Weights of a small image captioner.
Training: adamw at rate 0.00075, 27300 steps, batches of 256.
Data: trained on photos of plants and fungi (iNaturalist), 90422 training examples.
Rows from block 5 of the image encoder of a small image captioner, named by matrix and row number. Rows with one number belong to one neuron. Each number is 128 + 32 x the weight over its row's rms, rounded and kept within 0 to 255. All counts start at 0. Numbers have three digits each.
Before each neuron's rows are labels from the 100 images, of 14848, where the neuron reaches its highest value: "strongest on" is what is common among them. Only what is clearly more common there than usual is listed. The data: photos of plants and fungi (iNaturalist).
# fc1: MLP up (encoder.blocks.5.mlp.fc1.weight, 1152x192), inputs 0-47
# fc2: MLP down (encoder.blocks.5.mlp.fc2.weight, 192x1152, transposed), outputs 0-47

strongest on: order Asterales; family: Asteraceae
fc1.259:098110116124055056127145121110137135100150163062093123142202111112122137159158126210095125108169074133125116103143161176137152136167185125120083
fc2.259:137114118134098160099111124137127152126081134167158136129068141172046175119092102020196119168094214142131126146125136133133101119087056110128169

strongest on: order Asterales; family: Asteraceae
fc1.342:079148115126078119140141102126116135146163116062073164105177110061126125139184123219062186106133086089107095105146158137122164173143168123141058
fc2.342:087155103131080118105133135144139107104155156149167116131111069143115169068126122078143084155086123129106130106124120139126136110095095124149162

strongest on: phylum Basidiomycota; class Agaricomycetes; kingdom Fungi
fc1.81:074137164136073122158140157128124099177120073106083120119123136043119176166053177087111132171140110198091186167139134120159107163127106176129134
fc2.81:189124102131175132141091169153167189104129127177122087162222172117142150101126094149120151156069154114185145128165150117105082093121108116095122

strongest on: order Asterales; family: Asteraceae
fc1.671:143093112127125150134113159157189147131169129168140126161139097093131156109075084148111131165086118126160200184155149102097073158100055118093100
fc2.671:129238090147111068123155134103090097144072108148125133092140149133187096109177097034131118118147152111143103134080085158125133082174180121144152

strongest on: order Asterales; family: Asteraceae
fc1.747:117165119133111106140106119113109143126185119086088127102162100080132121144181144204085125077136075141110115125169137138089138170153153118124062
fc2.747:078128107114113099109123108172143103083130148187141120137108109183098167099116107065138100135071155153090153089119139139148143103086090112158177

strongest on: order Asterales; family: Asteraceae
fc1.375:134147123141093110120144121123082113114178118061092141144176117049138105153174144201091146088154065097107119115164139170106139134141181114126074
fc2.375:084125113144105115119130128173152125136099127175154132121095123192111152114105118058137116150088191132116158118125151149129119120084048119133166

strongest on: order Asterales; family: Asteraceae
fc1.494:140117202151089118127109174174159140136126083103056098132091073103121201190113159104174152177144108160105184125176142111147095146114131127102137
fc2.494:153096094126116132128129126129194128146147112134150136202111135086194170122098083124110139155107142127187167151132125060070119194137085132097075

strongest on: order Asterales; family: Asteraceae
fc1.724:150129101158177187164137154197161151130130060138149094127118111109115231130089115146141147155097118136149180198126149113110125118124130145116167
fc2.724:090201144109119060129113132087083095121139150118138162124125139184150094092142106121073077102129133099117119118087095147128093137105134081108083

strongest on: order Asterales; family: Asteraceae
fc1.576:166096183151091128153131158159127117153135067133093102110183148119167169123134134066181096177137196146115164152159143142159109081138085166122176
fc2.576:081102177088146090082104098115164128170111156073154168184136189125138098165133129128117138106159122111115118123139100153110120183104106140104130

strongest on: text has "common"
fc1.725:124156142171116167164137159163132134163145081077115098153166097066139222128118142089119132134106141167135191189133162092139096169130107150101118
fc2.725:124093105123090124173172090098128121107206153157097140131036124156183117115122140193083138151115087141119118068149151016152156105145131120182070

strongest on: order Asterales; order Ranunculales
fc1.718:131159162178114147174147151183127139117148100174095092079115054149133204145056166125158118175076137130146170202140162098120104095129078123131141
fc2.718:165110119129154122107107127120121141115193142112083127118174070104107143156141129191094137125135089122173115095153123137105145122133119134128062

strongest on: order Asterales; family: Asteraceae
fc1.409:099168149139102110131100101139074100140171138063070153103196078061188141132172139202075162116161072135147138113129168145145152153134198113102063
fc2.409:085129086138088114088119120136170110117101140180151141149091145138069161128089117055154098136128203129087154109159166162146098116128091127189201

strongest on: order Asterales; order Ranunculales
fc1.244:167157135178123140178138171173109147111153093163094084106158096120103188142096134127153132165090134134137157173141176140129084081128129119115157
fc2.244:155102100122105151117100175155115148059149144176135106133147107150078091107130118155183110117108110116165147098111114130119090065085140109111086

strongest on: order Asterales; family: Asteraceae
fc1.61:127164100134088127125118132130113132105187127062103161118203124096126132150190127210068150118133064119112095118143146159143133151150176105120048
fc2.61:114113109130115122120118109145138131120092129186156122136073130176080186091088108040177121153089213160134142126130143147128124108082057097134173

strongest on: order Asterales
fc1.275:126133150163090158181125154192115151123153095163086082099111064141103216127068162129181122178064153156129148189151167099133098098123088117127152
fc2.275:165132106133139120089123123119126120105198124102079155117172084101102148144105113194075144135153097115151121126151125159114172148148117129136082

strongest on: family: Asteraceae
fc1.607:078155131159101173152118154149126124104150054122087133101147151094167174138058158140139069172048124140131178181105153112116142108123100146138113
fc2.607:187118118130063141133137126103089110087191143130127133113122078171113083053169092165166094126145199093130108101085132130134146100134161109141109

strongest on: order Asterales; family: Asteraceae
fc1.486:104181156109091130130121147136100120137176120092078142082204123067174122129171145175073168093113060131119114131130155150131139126157180108118043
fc2.486:080103096133108109093135121143129115105156137165144121124107072179147169089121104075152123140068174121102156089109114133132126083100095108121170

strongest on: order Asterales; family: Asteraceae
fc1.434:144092089170156150169139179169160145144117081161126090141189115084090178091141074131164161139126145140162182136139140157135084133139130132097150
fc2.434:118138123114115145130150144090104115087138173121108117150101141118128110108179135232130108064161083131133109071125106065127096118121141120120057

strongest on: order Ranunculales
fc1.79:146142137165096155157130163176126155118184111140076077087111020143121201145074142155133140173072118139127141164163173097126113135126130094128134
fc2.79:170119108131125139097093130154149141102171133127118128137178104102076134141130137164132105113138137124168105127136116191103138128140120139111103

strongest on: family: Asteraceae
fc1.550:170128092155153176166144139174147141145117047147158104121141142120123213095112095129145140181106173139152171186114160110107129109142152142113179
fc2.550:121174158140085079123135133088060080088127160102091144085100110179162114082185122105113068083144125103110100123086107109119113174107131081134087

strongest on: order Asterales; family: Asteraceae
fc1.635:093194145140134058148133157162167148165100091117112099142184125084151173133090088094115177151136149155119167170147154202146082156134080140107160
fc2.635:126173156159115150186135156122125117080163123104114113147116152153114240107095125220119069145094121100160152152128108088104087106089095109100017

strongest on: order Asterales; family: Asteraceae
fc1.441:170179167135119151146129164181106127112118063114089107093200145091166202135158164103152116152169165143113140143115120140169132103148151183134175
fc2.441:112068053124133177170159145099138118139102102103114117146136130101147098107125125132120165127096084163116156097118172096149144192161146121151118

strongest on: order Asterales; family: Asteraceae
fc1.333:127147123120059126148124085100127148141157118085060127113178095101116124144180123196081183067127055105135118104165182128151139113158174120139032
fc2.333:102130099131107135117119099173141118115134140200142124140115076156114134090105121059131104162092155140111150108115131116138116107089077103146186

strongest on: order Asterales; family: Asteraceae
fc1.191:139151168155094127146139153171095119111128092147072107056237117097120202167170177126146111127142190119130126167137140171143121102132138153147158
fc2.191:141115074110163166166136115116114123135131130110145138141097163122060094096170130193132120058147116122136078052100113157122171143154184140151119

strongest on: order Asterales; family: Asteraceae
fc1.753:153133184145105160149134154184110129139122058095131106104161183099163212136153189136156082158139178155116133143128116116147139126147125176129165
fc2.753:114069096131115151145150120108169105144106107116140126175158158081151096128145119135129159129119109137135159102142129069130158189141146150140095

strongest on: order Asterales; family: Asteraceae
fc1.195:084190159156132102158123156185154130157132090100092084127159107072140182147087157098150150161106167154115169190149128126142092129118111156112133
fc2.195:156131073123151195163128132126099175080112128107099125122131171116148123087176110172130133156105084141125096025112177046148151131140221088140156

strongest on: order Asterales
fc1.266:145129154156048115171134173181121131123153119140080072115095099097148230139091153105149129159118143147125147203140161125148087153137096133103120
fc2.266:151108149121091126107109131135110122056205134133084146111112063133076122139069129172090098190115123123130120141119159133102157170095123080146090

strongest on: order Asterales; family: Asteraceae
fc1.617:120109163170062074135128159162150109139143087149087099116091081158118177173107103065150154187112114148103171144157172126152110099106106080118141
fc2.617:099088175128113106106121112128193093172122093072150155196168147125138172148072096112127118161133170116134189174147112175084113176100071138084085

strongest on: order Asterales; family: Asteraceae
fc1.553:100192147146111144173145177160102136135101072151075100134196106058148183133113167089148138156123108171121168166118133080145074106131138178107143
fc2.553:142082095084186150118114130108108165108093171151134133128070125148121096125155121124128156117133032163107111028113153064147103136107206069126166

strongest on: order Asterales; family: Asteraceae
fc1.87:143219154154149096147148107159112118114128103170103137064180109141127167167142173139132107106130101099140105150140128184108141055143132146171158
fc2.87:129120110102166062138094132129135170143132186093083161142115104161134169110085083144082140105100106098137111095122159155103093168099072045093128

strongest on: order Ranunculales; order Asterales
fc1.613:133146159169093153166121160172125140113165109160088095094101046142118202143056153132148129188058146137125160199147176081120109106123093126122149
fc2.613:162125103125151122097123124117130135113200135111094125127172075110106129139099120180101130127145098100169121117143115160108151136137110137131068

strongest on: order Asterales; family: Asteraceae
fc1.58:146126190159123152160128166189131141126127059100103084098157148105158233154153172134176106153139148128134144136147102125140127115120147158110168
fc2.58:140140124095128172136126128121130110126110121127118175123150089073113138147183145134147138069216156110154102143109100118104142172142182188150111

strongest on: order Asterales; family: Asteraceae
fc1.653:134122097143155149197148166123131133158117109132116092136158142084168155071087085119131148149110153162122171165108167117173101159151111148118139
fc2.653:118175155113106116096106174115074137103128189104097116122088103157108100129167157159128129079161111126105094072126117132157078107088146113095078

strongest on: text has "common"
fc1.11:139193172174104143149130179187148138153159062094121108118172093086138241143121141100139150144138174152136176211139156138149096133114119163116133
fc2.11:147097065129087180177146125099133132115155116115111097145082121093162088111110141157134152170080107179123140081127192026142160149169148128156107

strongest on: order Asterales; family: Asteraceae
fc1.345:145206146150140115138139105164100123107124105163100143056194108138129167168164169142118101104132106102151095152135142167104144064147143148168150
fc2.345:117121112098170069138080123136150173120124185109081158150118099151144174112074097139083133110093099090138113099117154164104082177099069061080128

strongest on: order Asterales; family: Asteraceae
fc1.549:163148112133123140117139104121093146096143149036088133150161145067150109158181147195093152099126087126133088091127154171114118154130202121115057
fc2.549:102104089132125108109129100134154121112106114198131135125090174192097169105103114077124136150118202150091165139155155156113120120091064092149183

strongest on: text has "common"
fc1.205:133151105176180195163126162182156148141125053080143083141152154098146242099126117136100154138087143121135172194109162131116102142131142163088143
fc2.205:096152130116127093127124132074107108098147183120135160129125125186149096086144096165079090106122112110107120130104103112126087169093110058121050

strongest on: order Ranunculales
fc1.238:150172141166095152173129163179128136118149095155097087090118053157127213127085140130141143160102149128138146170153171117134111092149098117145137
fc2.238:165126134132110118112114143118135135093198134121087130131163086110115125151143132210132138134123127105171096114160125160101170100163139148127099

strongest on: order Asterales; family: Asteraceae
fc1.328:126149121175129091183124173157135148144121117149091073141172100129110166116122108125144150134092124139126185136160167138161071039128114121104140
fc2.328:128132114087133105060111153134092160083124196111102115130109133118133059156206152174142143096159075124140060102112065104122111111101167107117114

strongest on: family: Asteraceae
fc1.437:117104194159071083179129169132130099126126143135089076147136121172115160082115123112145103135105144139116167163164118180160073134103034158098104
fc2.437:091127144143133030107132121125123122123120131159127117109126125186102125199098127126096132169121067132104119132142136209122159101120125045150140

strongest on: order Asterales; family: Asteraceae
fc1.408:091149167173077175157116142162137134086167114122098109110136080097083173185054188164140098160060148139121163187143158124110116121115076153127109
fc2.408:180126064121188079110151113094135134177148149146181144154182153170143113068147037167099137091140108084162115105127109131120124083160137093125089