{
  "train_examples": 90422,
  "tokenizer": "word",
  "encoder_norm": "layernorm",
  "encoder_parallel_block": false,
  "encoder_inner_norm": false,
  "encoder_patch_size": [4, 4],
  "encoder_layers": 8,
  "decoder_bias": "all",
  "decoder_qk_norm": false,
  "residual_init": "none",
  "batch_size": 256,
  "decay_fraction": 0.2
}
Rows from block 3 of the image encoder of a small image captioner, named by matrix and row number. Rows with one number belong to one neuron. Each number is 128 + 32 x the weight over its row's rms, rounded and kept within 0 to 255. All counts start at 0. Numbers have three digits each.
After each neuron's rows are labels from the 100 images, of 14848, where the neuron reaches its highest value: "strongest on" is what is common among them; "patch colour" is the nearest of a few named colours to the mean colour under the peak. Only what is clearly more common there than usual is listed. The data: photos of plants and fungi (iNaturalist).
# fc1: MLP up (encoder.blocks.3.mlp.fc1.weight, 1152x192), inputs 96-191
# fc2: MLP down (encoder.blocks.3.mlp.fc2.weight, 192x1152, transposed), outputs 96-191

fc1.380:150161140138092117030153124143125148135102127136169076143147107113160112102109068133093218108105132146140165068096122071117113094086132056156174188145100138176132168100076128151136121124164126081121159168130112146164177190185135141130121130123101134096164074173125202152085138146103136085
fc2.380:150048099118152077149116151133206118137138146124112133105113125088139189090141139116160164163099129111085100232160138149157200159129088142071132130115131155141120166163141115166084147143081112157105142111114118062113073108106118095150112137155145141136162122137114121104095148109136116088
strongest on: class Liliopsida
patch colour: grey

fc1.50:106213113177092104087183157164103100166094113116095100111141044141111096130091111110063106093099109145141128089142067109133101101188093103162127112134135160138177178184149098135106104133108107085140062158160143135182182113145150132093110081122099120155137117097059084145092102110143105168
fc2.50:141182131131100200142064117148177104121136150141118075132188110108130088124104142120135167117128117116167115140116167166120148108101117142105161159117096127153100175061067122161116130115160133083128199095076093134123113143132177130086116154135166158123115146158136172132122158095079126111
strongest on: order Asterales; family: Asteraceae
patch colour: yellow; orange

fc1.473:098160109152075111116167129121131117129112097150111147101151068162117136150141103140105078124101121122178145130127054113132074121199096111149082087139129143147139127167165069108120112139104073097144047154149155171170150102154133156109118068115119101142117130116071060129142119136132114167
fc2.473:158161099126088179107158081114143142110081107112159088125198150191079106120133118168168146089146133143143049130043129133160157076156122077107131100156155104154120137056102141142111074131162169122141144161120129165071163151181137119114115154089086129139083159177120196192134138140092136108
strongest on: order Asterales; family: Asteraceae
patch colour: yellow; orange

fc1.209:163017133113119182103168173140133137108146132130198130076088127139183155158129117199119144105179182108191127128159094096107125184121133103099150128124132144149157127165132138144153174132108154155141116127127127146144142144115152181124129105132115120074232095085131127079101142190069084093
fc2.209:119184125114122090126091111134111121167122134128062132143202107148073110119141103154166139154075136120093105148101162104195138102127143195161114129133120117115124129116122117125121075121122115081136134140175141122137099094150096098170116120117127126209043182132113109140206132061170165164
strongest on: class Liliopsida
patch colour: brown

fc1.0:164027118112133179108142179141144130134129114129197131081096118123177132142114112200117146101164160116193136104132100101126122188122122083083143140104122141134153159166143134129163154122132152169135101121119127128148155153113155193132129094143115113058242091079133118079095148185064099106
fc2.0:120178120116130077124085094133120143165130125122057119143191138142070115110130106137162144157089128112093098150112161098191159073137126164176102129130131123134133138089119111149132087123118123082141132133192147125133103098143099096158110117132132127196042176152120110138208105048171159157
strongest on: class Liliopsida
patch colour: brown

fc1.536:178158149167073105100244119141097102157074117126107088148138085157161139127111073196115140135147139164186124108118097121111108073159092089171111154132105109184131140156125127085144116070145076131178100133183140131161201127148073116170083116095113163137154146144115136112083086199081169120
fc2.536:109193133164063177078153104112119132156135119161163131128129087154039071151117080167103114116089166127153111183089130143169110090121063025149130127115120100146114143133087115186087113135151130113128143121147098166104151129174127132139101164135114107122078170157093175160104112108113072092
strongest on: order Asterales; family: Asteraceae
patch colour: black

fc1.196:081165171154082071080128115103114135120088067143144145135123042162116133137155081090096100142148107162137118156110120140127089107153055102126111143126134115129121170181156059086145120159103086155110079178113137152177172121155118146134065112133066099111138137069043076123109112205141111150
fc2.196:101166148152109120136099062154136090183162155154089104154180116122096114155098146045105122112119115138177095153159108181107161086080104081160144165085083111123079183108054132123104134120135140117109148090130096169138158150092142150059092177132167169160157144126122187090141192095170090149
strongest on: order Asterales; family: Asteraceae
patch colour: green

fc1.552:153031142121121191101170190124137146126136121117184124061088124142188150139132102202109165100183166107183140122149111101138110192138129087094143130114121156137145141172134121129159179130111144174122111136116133122160152145127168179117141097149117109076214080089130127087100139184064101094
fc2.552:118166123118117087133107096130128134169131129137059127133194133146083122108130115162158138144090129112099096172117151110175163077133129177156108119135128123122128136105120115143117087115108143085139128126188148107139105093147113096167121110118123126212048169168118106127236103044167164172
strongest on: class Liliopsida
patch colour: brown

fc1.313:167034140131139186106145189121130150132143114110197141082077121136168146129123113185105154099163181104182141117142098092129119178126141089110147124110130136131159130171136125122152177136101141161115103134116111120137131146132161199123123094133128105076248102073125127095111137186065084082
fc2.313:111181127105132078118092100137120135171126123132049117150204133151084124109143108139166154143088129120090092167118145117175164070138130177155118133129133134133122140109114108150121091129118115087126137134204148118141108093150108089164115115127123132211045177154128105129213104051180161160
strongest on: class Liliopsida
patch colour: brown

fc1.676:160020135122127181107160162128141149107129125136194138070074118128192143143125095192120155097173154105191136109146109084140111197132131092093134132127131146146149129177157129127161159132117145160126101143114125134145147166113152181111132095139124114080222097087124122087099151180068091100
fc2.676:120173118119123086130093103128117129167128140130061116136204133147076130120130106158162138150095129113088095150121151104174146070133122190171117125141130121125129145113113111146126084113116145072127128134193152114131095093151112098164121106124119122213050183157126103128218107052179151162
strongest on: class Liliopsida
patch colour: brown

fc1.718:104170105169062136096186169143097127141097108118124103095171065155095063152103119133081146117087115121159154076116088091127117113161076067193121106125131164130169208171129087123087105121126138099141068161140146151162181112164147129089076083107100110126142106131054127139109166125172113136
fc2.718:162115118130100158106090130143206097127145164171153080109127123103156154117110098164159167121089123112155104131134174144136124112116134194037141151126089136177105119051041120208145183108183175065137182095111100106149117124138170134125147104156157139105131102159149142108126137079067133103
strongest on: order Asterales; family: Asteraceae
patch colour: yellow; orange

fc1.415:169041131125113139118167160119134127075128134140193130083090141128208157140115102224117135104170146104197115097138122086114124188125125064080137141130130144138140134168144155115157148141113177172131100118110133157137136156122171181089125106128135111058229086103129108073121133184089095086
fc2.415:108168123104127105126122118146096136150118130117066129141202107138105107118132085168163150165100138114085105120107151117184108108135144188160120129137130129123124159107111099146130079123117155093140132131147148139147107102144084104171090123139125113201017175145116124130215150065180162168
strongest on: class Liliopsida
patch colour: brown

fc1.129:077203104170090119074147140152110106151107100134118097110140035133108102127107119084070138145098093146145140080146119113147083095172077100159125117132099173133171192158143062134107137136115147089126074153114160147187181106152163130078096071138099119108148109117051099140119147115169115137
fc2.129:138126134152074169133098120121196096123171169180159110113165112118150115127126112135154143146124112094169118138137156173167129090121095161092112143088072100134061144067062089173128150146164126095116188075079078136106119135140155147133091146166179138137112117150135157102122117111097114109
strongest on: order Asterales; family: Asteraceae
patch colour: yellow

fc1.537:131166137155099149081207161129102134098116092134142134110120039138103095140134113147082123102132110119135135093148096108158108104161082077148111111114114173108169131176156059076115096158097122099109072149122149164195182124144147153127097061133091105116102091110079126134123098151118079090
fc2.537:154090118113145157165058161161167103117144165130126105105117162083203104187107160123162145129134134078144177120163167143133132147105135177063133115115096159128130130052070136144134157091168162125155167091054106107133104138095186128115131090121181163109131088146174136087125152091096131083
strongest on: order Asterales; family: Asteraceae
patch colour: yellow; orange

fc1.67:115191139160090129078209143136101131146097123128129120123140060137108097121112084132059104088112090133151141082109063091123105108165086078183126118120131126147162168190145095108083128128117083081146095158164118142168186137162113152141107099125098119118146103131083114141088095160085122146
fc2.67:105197068123117091113032110144171133135114121122107107126171165110181083139105155092140144130067126130103122159087163131086163143107153147083169125146130129155151186118110147193119119117138213127139142153078121074114088115144176130070151139128121129100128141173117134161154199096195115123
strongest on: order Asterales; family: Asteraceae
patch colour: yellow; orange

fc1.758:106165161139090121101181168144067124107078075107128152149117071157120076148121120091090098110168093150159155079127092127151117121157088089153135127130135159120152137165147074086106084156073092108129080150115151151189201117139154135136097087115069103148099113071059136139120087146149073122
fc2.758:139093154107143209150074149158157089115144156147113121131109151101182106164107129086141138109145138107159137127186148143151159160074153152091140167113078152133101134108049136105139168084144139139135171085097108119159132152074163147123126130125181183140131093124182168056128145110096120070
strongest on: order Asterales; family: Asteraceae
patch colour: orange; yellow

fc1.102:101174150175063067070203134129119117147100085133101114136148030167121136107129063136083114122128123163150115133112095134121119095177082098160112123120126140155145197172168066116106130153098105108138077164152154138189189107165142154099098083141079097121132134111035088134100117147115104142
fc2.102:117144148166092142161074106151151082171169155154113108128162111137115066153105158071120101112141128124184115176136130208118157137106084115109131137080096108109086163092083115152104110130122159122111160079087078134127127142109170142088103164145171145179113149110108192117143177087166074130
strongest on: order Asterales; family: Asteraceae
patch colour: yellow

fc1.724:155021136122128174108152164145146141115124118124202138077094124128191137140112111219103140114178170114185145083141103119131100183125139099086144128129127144142159136144152123118148157127132149156125108117102109124140157154113153177110127097131135107053232100092138123081101157192059099111
fc2.724:134176127119132098130101100138115128167119123118048115142207143147090111113142116140167146148073124107089095146124155110180161069132128183171107127136143134119126142108120119159135084111110120076139136146182138131139092104146109115170119123126126117197032179156120116141213118056176148158
strongest on: class Liliopsida
patch colour: brown

fc1.456:191155153185088097106243116157123104147090133133090078139142071149183144132099065224100122127129152161160167139120121134096122109147087100167120174126101104196124118154115128098136126092149069123176104127160136124162174140136078124158076133115121160128139154163100131106084106161084171132
fc2.456:122190143168078146098125093118116139157136112161157117150135104149082047167115109130121099141118166147107138189101156161133154079118065008144119140109108093119104135145105111143097092155118145165119146122118103159098122146147096132146088178139102116151054168152099191151091120138155055061
strongest on: order Asterales; family: Asteraceae
patch colour: black

fc1.104:147029136122116140129152152124135128089136124110206138081066122135185146153116117179126150107170151088179154086149120093140120186130136066065137128138127148124146132135148150124170158117138175150150117112082137151145137149106172191121158111114116141057217108101123148092106131186087100064
fc2.104:110164125099142110122105117134088132170123135136052115133181111149116110114130078141170154158098124106089101116108163117210135087144131173148107119125134134123121144088109115165150071128130139103137127129160128143149110095142101106176105129128118117192030165135106131133207134060166164162
strongest on: class Liliopsida
patch colour: brown

fc1.39:159045136119116162123177159124143137102131142129192123072068138120191153145132110191107150087182165115169128116138094078123118189117143065086129145128132149140135122166149141127148180144116140177143111139106111137150155152126169181103132099138126132059215085109129115078110154187095101087
fc2.39:116164121099118088133101106139112147159133120132048127133191128141095106120129108163169147157093137112096091136122159112182150059139126183161118120134128124130126147104105103149140089118107161079143130130160130131143107083150105099162120115137108120210033169166127118129219119061173153173
strongest on: class Liliopsida
patch colour: brown

fc1.448:183183174162119126127162180131030104096098137159099098166125135137190087146093107115102112140132092171154250044129136147126117142119094105151121156137117100140113113113094159077141076084154118103182148123122151124139155130129090102156111160088120159137078151159139175137136067129172174124
fc2.448:141055141130105120099140126072151154120162101157186187155102119144110143123193107056151141159153128110119135162139118118166159122128100112092101140112107119105080093094153073122182106171073110160079139125103106154108113152154079156213090126156118104172109122077133162102144077202131116109
strongest on: order Asterales; family: Asteraceae; text has "common"
patch colour: brown

fc1.140:183027119118128159121174159119145140123133132132191148078093126129211151129115103231105163112163168114182125125140101103137100179122134082093145135108120146144144128171128138117164176135123146161120100130109124120136136145114152197102128082140114112078231104084136120078116145176071100090
fc2.140:128173132097128083123104102142118135158128125125051124144209132139085107114127106153158144158082121107086104145111159108169165067140127197165105130133137121124120147111113112137117087113112139081140132136181149106145089093149104098154122124128128126197035180169115111136206108064174151172
strongest on: class Liliopsida
patch colour: brown